Weights of a small sound classifier.
Data: trained on synthesized solo parts of chorales (CocoChorales), 53.7 epochs.
Rows from block 4 of a small sound classifier, named by matrix and row number. Rows with one number belong to one neuron. Each number is 128 + 24 x the weight over its row's rms, rounded and kept within 0 to 255. All counts start at 0. Numbers have three digits each.
Before each neuron's rows are labels from the 100 clips, of 14848, where the neuron reaches its highest value: "peak on" is the class under the peak. Only what is clearly more common there than usual is listed. The data: synthesized solo parts of chorales (CocoChorales).
# fc1: first MLP up (model.blocks.4.ff1.fc1.weight, 576x192), inputs 0-63
# fc2: first MLP down (model.blocks.4.ff1.fc2.weight, 192x576, transposed), outputs 0-63

peak on: C#5
fc1.547:172109178182153097129144112092162118117151142152094165135142127165123109160133128147118159107132167123152158124133112141123124091134127139129108137106147120163142152125132124133096129122127118
fc2.547:134132128166176125126138111146076141123123177098096081149145075094121158126102149121148135136135122131122115143163132080098153119167134120139108102108088120160133121063080151130130106097150139

peak on: silence
fc1.512:090076132118125134117147138147105116172133117125126135145140110162108130143087098140107147094076119119123136115083139115152136109160100099115154122113139109117166154143166140119148124125121099
fc2.512:100101149153134140149104133085080127091111094096138121107140143163148171117107098127125136131094171102099123171172133112145106150153115132115133177089117142097154065134132074134177087150145062

peak on: silence
fc1.98:131091090127146144153104115133117099089123126118164147148095185109178118128107135128121138156135154158107177147089109128108110121126097106176106100109128105154163130157177121119084108143130118
fc2.98:115124175105073134142113125112145120137079165141124100126080127107119095134124130099088149115146130153108097123115123121129125109139076125118102123104130100111105135119133125113076139110145120

peak on: silence
fc1.469:134143083140108144133115126132111161153135125117115139097113141092097091150170120138141175174100114104120084123172115147160135135162164115102145118109138106146098102143117124144143095117152108
fc2.469:157159103143120158116122111124100141165165136127116169121073108127128116123129143140123113125132139127138124119130169107145131107145122110140118105125106097140111086112137141119128131135066155

peak on: A#4
fc1.22:118148116122084104149126107145137132147102115154147152104136172141078127193140106172135094162148116123077116117170097131120145127140145108127155092150134132137168138135136130151141089128108105
fc2.22:171119125129098136120129134125149139103123121165186126104136170112117111128174091172081189121145124156125124112159122168149084110119120090116142080108126131151141168131170094135153104148159130

peak on: silence
fc1.471:083113150116124130159148144151122120116115122116141125136163131112163095102162118117134133118131132146103143130124136114147123128184153138152178145107151149097133149150165179098140170146162120
fc2.471:099144157099144139160124125176123139112127152111149147134130104150143068091120111106111117142097135119129103114144128169149107138138157174127147103142130154114194118152132139159174101123170123

peak on: silence
fc1.30:141146141088118128126149158122159104155110169136132106105170104100131110136146182143135100109165160120091148126126110124162110114098143101142142115131151094127124108163163103116075129095131129
fc2.30:164161138141116142102131162159158122121133095123086112138070117121109134129128151142148104113112097121127162099133115119154148126158097118116155153106144090124139094160167126117138121147169129

peak on: C#5
fc1.174:140088154119189167159123120124157177136130112127084104133086137133142126093093133158130121133066122115105146138143132150145131141108099095154079150146173124135119143161133112082115151120128119
fc2.174:150093140132110130124130084129181114123086116094122136139154105144164102169106123117118120134063154087123141113131121153121117098076106110094104161140136147135133176137145149145140118107123116

peak on: C4
fc1.280:126151128144146169121131175075108150145126169143139146139146131111155110099076163133202126149192093186109126112084133126125128127152169156163146147069123131129116122134140143141126105126098086
fc2.280:121172116099167156082117166092062122138135179148151159154177127155144111110099154094124144111147118135156090105084141093161136129163147138103128127115157137125101125106098104156118135153100091

peak on: A3
fc1.408:136154088095095126103134144098099161090087175155132162114158103144145110175107117116140152105147107143098117120113120132072168127133112142130128150136160116159140104123171128140156151170118101
fc2.408:112145136085107145142155109082135095104171189127145100113180172166107154147143168171150124146152093111137121136107116107139170147109071131089160143112122140120133102132119160170139141129122090

peak on: C4
fc1.501:145155133131168110130112165098151122104108155150120169135174092096129116093133163119095127106123149119158126116068113119131110134157162176120143124107136109129091140141121164145093136100107091
fc2.501:100170146108116152126094171112130142144076142123100130143134160181127122091113193111162135147099093097146067082142158141100146140084100177121118148107105152139164127129148167128169116127144120

peak on: silence
fc1.210:066096085145106147090094138104160153140150063131140118103095137102129122115154183124136121140132147140115149104176119153121142129127152107105122137124137118100095119145117098110163163073071116
fc2.210:157138167105094142120125119151100156085106089143096155150106123150211135137148180127148134167101151112127137177143148102130085117093200113126112130113152117138138132098136132130155126086142129

peak on: silence
fc1.289:124138083109156104156131095144164115114147111138082122123097123142171110121154141171149113132158147130127136141105117114137088126122142169103104143112124130105125127132151086064135111185102131
fc2.289:160165105121158105155133098093174118149119127121120139121108114178120115117130143130142100129153155159167119147112126168119121142147163175139079156112137136136126128089163101115130107149152134

peak on: silence
fc1.375:075137118129132097119161139138135168146098163107161119121103133147148127130090124113138149164093110118125151132098131163135149064091106163097107133116108125110112108089149161136144115117149119
fc2.375:106119123113145096157130118114131113124118156124149071082142163113144174111128109083161152186148139102108115126076074111137154103121123170114176179111120135155163121134136114134129145134162118

peak on: G#4
fc1.144:115122150130116103125110118113157140130149138131166166077130123100086149091113143130113128126139135096091145122125130130093139117132138155114127099146155123094162105139081151104144124140146149
fc2.144:097149104119126185147168121136122125098146056133119132144151132107121138134125151110089094127108145132094125138117121138136115134077136114127104085117087086086148146145095143107124126132129174

peak on: silence
fc1.51:128161117146172131107092141123114119139110123144131107163135130094164074138166137165146135146142162075113137109165139145115147143119160117169133107136141129140131127057123142149137135153101106
fc2.51:126184101188120112117101129134099131139152140122147141122145131153121105133126172094194132117138108145133124112130143121096131134131102151155146101148107122130110121098159144123107124145137136

peak on: silence
fc1.255:129139141120143157114101154152125152098124132190144159131130148137094107169146098135148121117157106125148048123138096146131176136086121118139123076141135093172143104122142148106129096116138094
fc2.255:134120088132115161125127162103105125112130116154168169112165146116113123158168132133161146098142141153164072130107121163144160183109106142111161128098137115149108152149149142112162125093101116

peak on: F#4
fc1.52:126114122112159100134109118118105167160139103123070149151155128177138086123129151163143132116140085117129094149114172135108079093070115180150152175107089103107123107110146127139138125107124157
fc2.52:143131106111121082107124120090105141153131098119128119174094161105098088144105149130165139151083101146115138107155132156160111144135142182116160124161121151116174114159129111157117130146124138

peak on: silence
fc1.395:149109150167104141142114195141167084115166127140134149162166075105114089132133142141122178157129144150159123135099137068108120131120106134114149161115111146169118186099126123118146134129125110
fc2.395:103135180175180089159106170113102127097129150150106134140169121120131137114128112146124154103144147121120137129136144080131142105146145131159111156104163120122141133109099154109115141085148127

peak on: C4
fc1.358:121157120151172151147126144077092118162146199172148110111150147123149103115118134152173137148119104139137092128118119096133158130147138187140143144120100157141138119097136117145109148093141133
fc2.358:123152151105190125111101095117091109092131158100103162128178150178143082106105188132147133129161129111101089118137117097136129108123158155117140158121133154138177122149182177103107161139144142

peak on: silence
fc1.169:079087144119114093138109097098137103152139125099117143130134099118106115079132113171126135091128112146116145122115149105151149105160134116128157132184144156126134106175124128174081171156110119
fc2.169:109134154145114119124123121116093127112161148097094189117135129125131087099092131136146126125158141116054147132102145133127152152111114093184091133116133118111126100141130128129167090136121140

peak on: G4; G#4
fc1.449:161118114088098125123146104110120158083109137133173169095096137117110146140134129166154118178170159138111169139170102177106143129150116084162139115128145130110125115137106126115123094118154103
fc2.449:117134099124109114157142122099127141127148099170164129109121149141145173162155105145124129130117127149134188130134144101122104121115114098100106086120091121127172151121150151153140121155157123

peak on: A#4
fc1.119:120131105154125085145124141149154134127095133095178094122121096129145151135140111151126111132165131106147099155118106126153126065125146210090096143158134128135116092120117084092146132124123130
fc2.119:171142112191135132110097117133177114082122137143161106169105132110106115142109108148173098142158148141131119125097139155114124116119133124155096130151103099112132144091131121123144146160086133

peak on: silence
fc1.48:157126094127135133116122109118117085122105147109107117134165145119104096140142141156136130109123125122138106161140141120128137127153119095120112112111174140154132171110132111126138127136133167
fc2.48:149093148140086156125127101129115140113107138135133097140164163165112130152099171101139090087102115120140145087144131107119146162158162124150074121128143157135114122109133116111166106126102127