Rows from block 4 of a small sound classifier, named by matrix and row number. Rows with one number belong to one neuron. Each number is 128 + 24 x the weight over its row's rms, rounded and kept within 0 to 255. All counts start at 0. Numbers have three digits each.
After each neuron's rows are labels from the 100 clips, of 14848, where the neuron reaches its highest value: "top examples" is what is common among them; "peak on" is the class under the peak. Only what is clearly more common there than usual is listed. The data: synthesized solo parts of chorales (CocoChorales).
# fc1: first MLP up (model.blocks.4.ff1.fc1.weight, 576x192), inputs 0-63
# fc2: first MLP down (model.blocks.4.ff1.fc2.weight, 192x576, transposed), outputs 0-63

fc1.323:079134076114118139095142116092108118120147144140142077128133101136131123156110110194113100151147166134117142159105122130179118136150121146087131127109116107131131139118201128126145166146116086
fc2.323:072144155146119115135156144133100105130118148141107065113112132131078140105119162157118107078130169126128153145084081126123107098134138091111120171128112147168102121117151140131147144145182128
top examples: clarinet; note F4; note D4; note D#4
peak on: silence

fc1.193:131100156142114125156128171097124115128128147125139143103136173110135149101135119125156097160143133148101133131106147117128136110168172127113134129125128088171137108080136091118140107141128119
fc2.193:107122134156107139182085118089079085119147119097165161101123115128145125117168084128147083146125086149098115169136132111125154183149139150174136109077148133119136128104125120155119136119109117
top examples: oboe; note C#5; note A#4; note C5
peak on: silence

fc1.82:148084138107106107122136146141148167127114136127099124092107139141153142084119103111121172136137098135085135134103150103149161130100122126134115122160154102163093110124133112150101147127113118
fc2.82:150116142114129164119118114093108137176153122136147136118134171130124146151134131106144130145150106134057117138135108130148137142086135119140137145135117106114092105087166081170131086154106117
top examples: viola
peak on: silence

fc1.573:106099130141109131182141142133138135137124115134118131135132146132123132204108138101133145132131124115100125141144125115150143140092110122121109125163170118139107087140156164052101108130144098
fc2.573:147107125158055126158144153151105160150103153122132183159127137095141109137160145086142135100127121124161121131129138140143124097099104108188101137107050102126117169117136139137122101142148162
top examples: violin
peak on: silence

fc1.257:169105117138129117138121150148156105154128147174087132139113098136151136096110192158135160141081121105104143135135142158131126147106108172149075136111143110108120176171122126106084120105166123
fc2.257:181134162071091115087142147112162135123116150101134098146117117122079118121094149145112154157147118093089129124107118106117139121114131126119153127123106135132153121148118140143086125128167158
top examples: clarinet; note F4
peak on: silence

fc1.397:140102112125120134123114138116135148121128161101123107105072136111148116138116170125150127118156113098101135085147120110135101150076144123134109117146110067166102106129132105171133163096130105
fc2.397:154128141121099157108118161106105168129157116111106074137075165100147119123134135144143108139162113141152164116130151089125116154128162156141131104133160118161131111150143095129103162107093097
top examples: clarinet; saxophone
peak on: silence

fc1.417:141136124156096144127102145136079111104133145167141119117122142120139112139135087162120163148113079140097133140127086098143183117105194107124119098129101154154145145117116182147177115135122132
fc2.417:088129113120103115120108119099148149091171094113195168141138148118073100146154141120137122095108138158133124100132135135144114123132105125100106147115161143152090143141181119125096139153151127
top examples: violin; note A4
peak on: silence

fc1.433:141137116124113129125128167094107144181113123104149118125123153141109159201153124106118098127107174140163126103129177122082111088136102088130127123110170124103209147053118115104097100089097131
fc2.433:119110141151162122129128123150119117127125134092138177131151122170126143109160107074126138077125130127160103123169114118162140107104174117134102107111144150166101086066073152131131112111116139
top examples: double bass; note C4; note G#3
peak on: silence

fc1.295:125099122138118121138155121091074096161161122179094137133083118109114144142178130112116163117168127144146141115100145112167122118151158117127112118107120112104140087085133138145125143136114113
fc2.295:116114162120112137121086159108105138115149130127129146148094127103130156087120138170087143137135154134104076129149135105149101120157106098142146114106104138116106115127113102151059154090123156
top examples: oboe; note C#5; note C5
peak on: silence

fc1.285:116114108134107126136105113132094131127122133152153130140071094095169146150141076087137136124147111080162143156137116158136124130171141189152178149119099145132110145112157124127076139124111101
fc2.285:099124097101112093114142133158108088122102101106166080170099107150136117122116102110120143122163160138085155135119126166128099087124133111082142117139143118148155101104106151153161143138115112
top examples: horn; saxophone
peak on: silence

fc1.104:112131165111123159131142126115130122159083102149135122151154132151110118087104174121157129088109082109092135133115127159147091123171148108112116118150130141091127118076113178135171138111145117
fc2.104:159121089117107153125085127138101172105127127119147112097125140195139190115122152194131103128129153105125150156109148147130123140070161067165141141140142126078105124151137120117118108115114114
top examples: flute; note B4
peak on: silence

fc1.5:157160130130121147161098086104096109163167096066151113163174122115137155127161093120136120144108134122151150188148090109117150078161151137145095143129068119102110085136163110140125120130102148
fc2.5:122160159118149148156151101101084080126156132125134140142113126124158137140100119126153117145119170131184163199111131101100125131131150099122093158093121096123101114119141126142108133115171144
top examples: horn; note A#4
peak on: silence

fc1.189:150125098162106118152157139110105126130172127127117123142125151094149109131159140097121134107126106165097137148131151103176094128124109123113165134125090136122130131145104147149159177099162094
fc2.189:133102111114152117121138090191123169135117114115117118144100101140123116058142142109126133125140157132137182115107117098126088096122130129123144129148128137140109095155133082175106132154135100
top examples: saxophone
peak on: silence

fc1.442:091178109175132122114103158109146142137077120117126114091123128175116128140080141124101086157141111117122098134143186115141108151141147137126154142106114101162185097154130148163130113117158122
fc2.442:103106144131091154114098123086147129135112125075173136130102181132128096152117139169133105132151145127090133138153136148139143092116077093136139157110179130140130115123167150092125113099124148
top examples: flute
peak on: silence

fc1.518:138125115166112168126139149138137144162093112083163084115123133148130146103147137157115119156077112112117124128137125143134130138145123144163117154159196079106156107140140112142145141121097082
fc2.518:167148142137131153152132136113131160078111137093124127119105082167107154149066129129169114111108162114115136139112124136084104117118109108120124128150123150066064163143156168113144113138108141
top examples: flute
peak on: silence

fc1.0:147178078115132135143153090095172164152092161098137146104110126166120122111106107097097137145103147155129133095116093157090176141124129122100125141149121148127088142103115157144098130125134126
fc2.0:106104150116177123115140132135084126147145189140111062158135139188134156138153091158117115124101124118125161114129138093130123089116125092086102097133146116129108145136083140156158130159117116
top examples: double bass; note A3; note G3
peak on: silence

fc1.478:121146159136118112123112128105121087164103147116142076164101162146114148103164076116148139097094162128140161147077136112109123123162148139149154125102123112102165146140200106129154142125137095
fc2.478:125151134111136120143096140121097112120120136110100143111087118123165113131129116073110098158098174160160165141111152125137154085152123168095118154121157087134119158158123125111160136105151103
top examples: horn; note A#4
peak on: silence

fc1.7:116155097126127133137164124104102132147148121110128142136106149136150153128100148106131097084141106136056113162129152163149136084121163112090106125143094092157089130116091107135134176116108123
fc2.7:163135127141136132160117063148111141174139132120125079133121144095135133127117143130160139122127099117133154090152170119123121142129150088140140159124100063123106093138131145115133166131160111
top examples: double bass; note A3
peak on: silence

fc1.73:133130096142136124150133151098095135195148125153152134149105155150135100123137141126112153174134104121098138164108159154114130121138136136168149115125109150130116102064122124098083167153135149
fc2.73:125146120187127097108127075146094110119141148123178100143133105158102122131137185183165132136132128127107125105133160111145141124131140116112154074140126123172115068109110148111104157182146154
top examples: trombone
peak on: silence

fc1.19:105154162129175155126167202129146105137133119125141131137151127110098121158159160116090118135110154112123118143103157136094104161162147109151098140134107124107132174132161148152116069097147094
fc2.19:166184135095145128090153146084113124111098146161106183119147119122126107114146127117118181143154154105129148127120137116150124146109122142146135115128108122094134112168139126121177109094150109
top examples: trumpet; note G5; note F5; note E5
peak on: silence

fc1.159:122127146111176166127100128104104135107091205167120152134128121087125112114119131157121127134134108103142131124137092122121135160154177131143129143155141122155152144114124133110141151071120139
fc2.159:139130133092101137118153138100093123148157137126118093161121159146089140122143147169109112118097116132111136138107146115099110152102152104091133115136108156187140139119144091145085165119126123
top examples: clarinet; bassoon
peak on: silence

fc1.564:158090137139107094170142165085130089103137115112123114124118128113148138147098110081116123116149108171097176121109150061097127131079109160156128149137143142148092125117132172125129140127107187
fc2.564:121122123177141126096102166136124165133112095127117109125135140123122062106057137119106081139129106139080178118156111078126117149102097127121144122160088148120164159144116119154116140132124141
top examples: oboe; viola
peak on: silence

fc1.198:077145139107132127147135123180094121156116124136139126154125119148055164179095063152132173125103145159122135084130073144139143102136133132153128114097107118143148151152143144139112124130115080
fc2.198:117099119128099155115116172140112106113163133104141090119108120153138116161184070138088156132133167104114163115159093149169107111115116128070113105085124093140165126159119151132174114087161106
top examples: violin
peak on: silence

fc1.514:120135150118113124107179146154139063119145118086152100154143120123142123158120149153135125147157144118092139140101147103110132130176167121145128065093090103086180150124142173184120144122133166
fc2.514:143152130172107157119092132066139150110129139134162138109088136193154137120096168095137148097126102120142124136122130112114094165161145129110149126091125174139142107136151086118134103112119132
top examples: trumpet; note F5; note G5; note F#5
peak on: silence

fc1.128:131173095131131133163142131082076124162139129117159152161111125120127116146138125152132147123124111131127115130145174138138116135127106120163142157133127151142110069082097161118108121150159117
fc2.128:122130087112106107152122123176101154158139140140167076105102111127131116143139184137169165113107130132126100118127113149130132165111143130156159135116097098169082075103102174111104162192127174
top examples: trombone
peak on: silence

fc1.336:111092164150118099086140143165147122151149113156146136128127153122112105117091127132130150115116094135126084171151099127112124117108137128112131141139163129124132119089134148148126076117121165
fc2.336:137124143105113146135137174115128135132157098118107133118151153132162154135122086163115140103157132096072103127148083103117133071107129154149119131167105142089101099136113104117122115159106158
top examples: viola; note D4; note C4; note D#4
peak on: silence

fc1.557:132182120145122176111127130127130160108117162147171122115103114128140156118177142166108130184111096115119135173131115112096097151152133131138146120091125113081162170140114128099177086146117111
fc2.557:106146098084098132105124100145133103141164138095109152130118168148135132081104130118090113162126126091141130106147142127132084134138113134071129147137164108167143151158160102125114091125136151
top examples: bassoon
peak on: silence

fc1.364:110100132093127135108181121138090117108137131151124178118148084135156131075172156139140111173135161140082129108105160137115120123114163119130130133114123123112121135125124144142125120142097103
fc2.364:090137105157134104147129125110161161155148128169148124076141106094197150132146113164116117177108161131098132104195172087135116167140144074106117118113118172127130170137136151123158098110134154
top examples: bassoon
peak on: silence

fc1.163:128095137149083139139123156186135134072127134168139097140137140091116156132106094137130144099130120143121098089113131165115154110074096149137119112140124145130122132120102154108184130108113114
fc2.163:119133096138128117117099148156158160099087115140137152116131122103114153105155093101152167122133115116125084125109167171169164115107106167126144103134151140148135193167104069115126117130118134
top examples: saxophone; note F#4; note A4
peak on: silence

fc1.262:131146133154133172109115174129135145132150137148132158100179139123115106112114127119096125131147106146130089110169109108131160117141107215126159111133088121135111087158143159140131150124175130
fc2.262:151131121153183140148100155111076124112167154164132162103165140091090097148143167079167151144129094127129123117131125126127140152130111134093185140112150108103131121100139157129150114143124101
top examples: tuba; note C4; note B3; note A#3
peak on: silence

fc1.53:111127122134159111130131082134201080151119104125145123153143107149122097163119092175108105128134148090116134154127150160103099120172142145120098125092097120130104161164122085108100159139129070
fc2.53:104130172113115144111087148119136170115135143098130090137070126131149142116112143106100087086131160106135121162139106139113150142144133117125116129120120088099152142121123134123123123130106126
top examples: trumpet; note D#5
peak on: silence

fc1.392:094132088127124121113123133093109171184103147161144156115098163113100157107163131089112113138094136118096091109092125155117125115154100126161123129126111178145114128082131143087079161115117165
fc2.392:150130063116073138145095094132090136178154107130136143143130151151088113098122156120108107139121116142111086119115191123142126153095137125136136107114100120135115105129099146109086198181114133
top examples: trombone; note G#4
peak on: silence

fc1.350:105162146113177107115116163074117107138108126152127164150124139162092078100117144080180126078149133121102170125112132118153098110147145141114124107115134101149117144145151141152188076116131146
fc2.350:184168152145123084107107127136100140098130124122164147128126127148139113135113162091126140109145112117175104103075169120155148132144146136131115142102117131167099143135133111119117123113143062
top examples: tuba; note C4; note B3; note A3
peak on: silence

fc1.148:132153095144113048142103099100125134119158109140155146158129138115103091168131152124077172133153146136118076122133150171139112114106158135146126123130088112147131089096124141095085144153152145
fc2.148:146145098145091101129078122127098156126136131125141112157124104107100132129135143165145120148109138169147108088128159131134133161132134123116141139100103139147109114073112168123111145137138181
top examples: trombone; note G#4
peak on: silence

fc1.80:090115129125152078151151149143120142109107137143122122131086151176143132144119141162111176119135089106137095133149177164107150111105137106113106137116122117106096142151130138111105068133146101
fc2.80:121117140132119145053157107102147119152109092087163123113090113106079136165173124105122151084125121106122094116183117145137137140129202131121097093128143130126131120099129142132163119148161119
top examples: trumpet
peak on: silence

fc1.215:137110137148125168138097133101109123108108139131111131134119149086151123118144127154150140131155124143152128115117138111161133121207162103096128121135149149178146158125132148160132158106098116
fc2.215:127114124104130104134106123117100137120126171114137138142154144113113121133160133191133105106110129115128076162146151117134118132103170094151100158101146141136091102099152086108121100114139107
top examples: oboe; note C#5; note B4; note C5
peak on: silence

fc1.361:133110141124095175141106122187100124144123137134128100119124143148134173095124152149130114118128119135116136147115127115130104098171124115144156107135145124121152156067131136147152154164115179
fc2.361:110127128126092162148134079091135083118135155111169142142103125160181160086112131130155135091140134149100113143138081124110131128165092081110130113091136122116128095114150112134137129149130099
top examples: horn; note A#4; note A4
peak on: silence

fc1.147:102135132125116165161075142092163128075098122119119138153099139136135134110076176162152111106161156096113159097134127153140139125101120137118102168139142123124127122118119146154112147136176093
fc2.147:168191169173128131137139134110166164113128136109147103127161120109134127121113153134154113096116117121136102094146122150114125109103149145124143132125131120095110129088175124132112135166160103
top examples: flute; note C5; note D#5; note B4
peak on: silence

fc1.406:118147159185133130103137125098109112173163128142148098126108121131108126137085154116091104103122129135119105125132135187148171098117117130154145149145110138159136072063070107108131118123160146
fc2.406:130097114153120120136113103126128103132156136128118150162130090119137125104105135129118137125122135109127112152132093087119150166120124179132144124125127128160172125104062160123091167148084172
top examples: trombone; note D#4; note D4
peak on: silence

fc1.74:103112096141101154159114119158093156081157111118169077170172147175130135154147105114156155186157122134160142137183149142133112114124095150076122122088120090139074124133133139106130172150135153
fc2.74:130111119102113112159123140164103123079099099117140089184113170134160132098185085129160119091139163129142085097131081159119129144115132145133160159149106103125117146110098127107140105161130126
top examples: violin; horn
peak on: silence

fc1.434:131110142156128129119135121159131182051125159105157118166104102086090155172121102106138127087154136153132115131103120154123119113087167142146109122110106137160125095105099131104107151104112118
fc2.434:145116090121164141144102137183137152112143099140144147120134136145120147066141089084133140134106096155121132119122157124151161109143121139147079126097146104125134151148073131132136160133096138
top examples: saxophone; note F#4; note F4
peak on: silence

fc1.235:127167145148125149148099099104089142136146180098102086155121094131119149093128081146126108182126149158178140164106117101116146134082159135119151142072138143112113160140138117141100153116143093
fc2.235:081168094133112094164138073115121120117100124120135138157112115172090104096113124110147126097102149132157158167116146108140119104147144130115100185123155097165131163164151131152122134098129158
top examples: clarinet; note F4
peak on: silence

fc1.108:117090146135125137165134120149149135140119137130151117111133117107209148159107133142096156116159103098129144154127135139103157111094098145153122112130113121105134139074167156107131133132141159
fc2.108:108105107142170124124106124143126132129095117115131073111143133110166130158066147103162160145126155120106135170125110122095116141098072153097170137110098142117132149096122154124115141160082101
top examples: bassoon
peak on: silence

fc1.575:145121122148111139150137135128135155104086113110134095100105112127150127099125151131102099136120114117095136128114183134129145129173109064149123159164132106102146138121157125146113143090162084
fc2.575:116130136135088158136126156139126161123145164079116164108110099115136153126123155149129111127110129114070128158108123062124160154089115136187144159138135124112110099152153132119125148133150145
top examples: flute
peak on: silence

fc1.529:079110119170097117150128114120113165140120120143134175109107095153088103144156096202107097158118144142077102128171161153089136108109163119132144162149094115149150090136128134159115111140157164
fc2.529:102108117161119112124129124106140140146147100116139140113121163126107130076125111136108148169091115121110171123157140117097155149088137126107155138073118120143141121101129140132117101136141153
top examples: flute; note B4
peak on: silence

fc1.546:108127116147150148091119127141143130078099105139112131126102150092188128077164143139140106164106142116102119113171128188102089170122106118125134111115104125100127139112158114138118146166140134
fc2.546:098152156110128127120131135137127154139101106088147125125159151114180117150137121186170120160110178157109161109132148164116128108096098126121178137129152114150143158146130118105139100106133117
top examples: saxophone
peak on: silence

fc1.347:110168151165126158098128127103128118113075145139142105144152108121153147081136146135120113133133107126119086108137146151133126129161140129133083121134112221165123103145155112161118133102131150
fc2.347:140102137126114168165123130133115096148143150135138135116155129139100119172108126144142108130165105127108126092140134136082141153163148126149139112174152141140104128106103119158151145142124104
top examples: clarinet
peak on: silence

fc1.269:114136131130100141154119169103122108106116112153132149122140122140137117123103108123153125148081160143145102149116137136105137153094108136133088148130101136133122108143122138143135146097144132
fc2.269:130090108125151120152105115164150128157080169126115106154095127049163102124097121087136094096135128126142193136097126098101127149102166119152128103125132124126083155166123167147134127129129136
top examples: oboe; note C#5; note B4
peak on: silence

fc1.116:099175091133136106136132128113153102146110169138119099134121138117125094157140142149059101153093143117133124124130142115131145154150138111109121104117125127137165121118116149129111109156137112
fc2.116:076093094142099131112129160167090092111170142143095150153101120120094101099165136135137083104141159125150081153126107124148115097147117112170141137115133088175135134157104135109116141141145182
top examples: clarinet; note F4
peak on: silence

fc1.203:143113094095133145121132115078123118158148126168100161147099130116081134146130153140080113152142113124093105125095121145133138140141136132146118123142124142149113113123110136114075159131101176
fc2.203:156159110078112128109108073133078128133140117123118147156147121130068117136153142138154091185096117111089130144109154161135178124092126123157147119110112123145146112158108157100067135164136141
top examples: trombone; note G#4
peak on: silence

fc1.106:116127116191120107121123111127145137138170106140137091134123126160113131154101100148131143116051127172125089131111148146101133140132159160144135113173145150167162096086104156096137138131111156
fc2.106:091137103131148115167159120134065115114142151150141128108115090144101072101095144144160136086114120144103087155161102152137153115136119123169118112094101130154142088120110119086125124123118152
top examples: trombone
peak on: silence

fc1.184:171090128099102104129122118136155105174142123140149123105122124122150131118120114142117135175142090149080161101125164139144132105122156166130079140150148106140117157144107140106137113109109149
fc2.184:150102160068073158119084140141134125159158120131124129129122128156136137123106094170149102139117092114050128156103118145111116131071103101157090113133130164094125157106122097125140044167126166
top examples: viola
peak on: silence

fc1.560:092132144143137120122117098096082121163160126101140113134137121085117125096157100122154113170115123127114154179107123136115147077174149148109138118140122108126126103145180130152119106138104144
fc2.560:139122126132142118129096140088076120192138102109165113154136151145128148100103126165180126149167177123109135167133071162133115085119095118089095155151104145130107139123154121171155142137082113
top examples: horn; note A#4
peak on: silence

fc1.41:149147156148113154158116117126145123139119133131130131143141134100160106103160143118112136177111127137092173116113116134117118154140120129149152097103145146103137130059092131156091117133136134
fc2.41:126167126153138108128122074175125086099107126173155118085147124129151123130165157144095091143151190106138097117128094121093143118165111115116173106116115111136115164150073110114170150159119160
top examples: trumpet
peak on: silence

fc1.426:147139085120135147091156125117117129121160110101138111125109178141137086167091182129164102102129108115132147119162160129156120113139142121161140138194098102143087091141138122172110124077115105
fc2.426:189142148178141136074108102131157151147136120106129085164082133106125176117094170134176130152141122132116177125155141131118111136130188127120126096139124121121131118097152120130114184109127120
top examples: clarinet
peak on: silence

fc1.416:103119144146100183163141127144118116121110158138132125129155119139134139141140105104148155080098113131092110108183118152096133143156085153124154127137159128142139137124152131134141175135156101
fc2.416:107164164090107134124134138126113112115101151111157115142121124122139076125130112131181113100129129149184103110116121122138138143094136131127203138134138157123107148139147150134140142193142124
top examples: violin
peak on: silence

fc1.77:100119120110151102133132111059123160133136111094091153138152095155119163137121116124117163112149128138113148139100119129121128047118157144137140136141109140124150148126170176161118100120083161
fc2.77:166112145123139073086110161126091141184128100141117157106150152121104139154156089124113124119146158095111165126073118130145135112115089133106123147134095167096150127138168150150145151116111121
top examples: viola; note F#4; note F4; note E4
peak on: silence

fc1.405:111128111163119150121119147093177146119100113124142110098103157155148167104096127173143116151144127122117104139134140127116129118073129124153111143162159093127131160129103131165147114137156148
fc2.405:140141171124105162166118096128167126102124099137118157143138111098145186133118095152153079149071129100121086138112150121129104138097131115162132129116149143120140144133156108111172137153146113
top examples: bassoon; note C4; note A#3; note G#3
peak on: silence

fc1.231:110124157121096144122115133131139157110111153108132105084118086140154163161120174136142096132121120115114123130148131133153137118127128134149126123117126129079154134139151101134114170148144154
fc2.231:114137137129114149155135116129120135125095172108104179117094116164108121120088168137149099140114088123114138143125131057156161109156117099085151118123111112122141126153141120139123164106139132
top examples: flute; clarinet
peak on: silence

fc1.508:126138123130116157146196161139139136113149149143077103089137097088132122143139140144091159132151113122140122104117150136145113119149120137093096157159136099188136134124139159129132135161126119
fc2.508:124142128122121124142141124110097151108151149181122125153134139100123115155171113129103147123149178142093111109142114106117154129121126112122155141165130150094108169163160119171101114135149122
top examples: violin; saxophone
peak on: silence

fc1.415:121142119101088122132141091113106120115143140175154167106133159130068130133135116178154117177138156122113145114183137165112143143112147125157126120126150100112143126164116100140146083111129084
fc2.415:131127121117110112130138109107124133114129100164165159109108124137116124175120094150107151112132146136131181120121130113161119137116113124125117067100107142119147186124164144123136128119158104
top examples: trumpet; note F#5; note F5; note G5
peak on: silence

fc1.254:128115123137082105097123120129128103087115147140175153094138143127092122203180111147103129133121168113167127135131123149123104165130131087156123087127128113138121137128102119179122099124159109
fc2.254:158131076118149132142151151120159122110090108122155137091143151168121169171151126141149146091163141150098068138132117121159114120160100137113114080169164170127153168147090111104119143129162110
top examples: trumpet; note D#5; note F#5; note F5
peak on: silence

fc1.145:103066136181095094126127154091088148179106129117113160128094157153121141127125134110117135114115117129122143108114175118134115155098144113130087109126092116111098087156147134153139125126089118
fc2.145:149100135130135110125091136142117138134127143080086160107144171102139099138083172110161126142136106127104104124146147118139145150126133128136116167119112068106113094125126114136101106088124141
top examples: viola
peak on: silence

fc1.487:109136094172077147140129112087113166160163113144145149121163117142097139166126115093094156159150090133106098130131114171136116166094162111139104074126138157145126100099102114099116171142122184
fc2.487:150144131079082112119085089164149147113147084200125158160163138103094101119163124127127110138122135171141109117137128150142134124153114115179153122098102116125090113112080132166060125189131146
top examples: trombone; note D#4
peak on: silence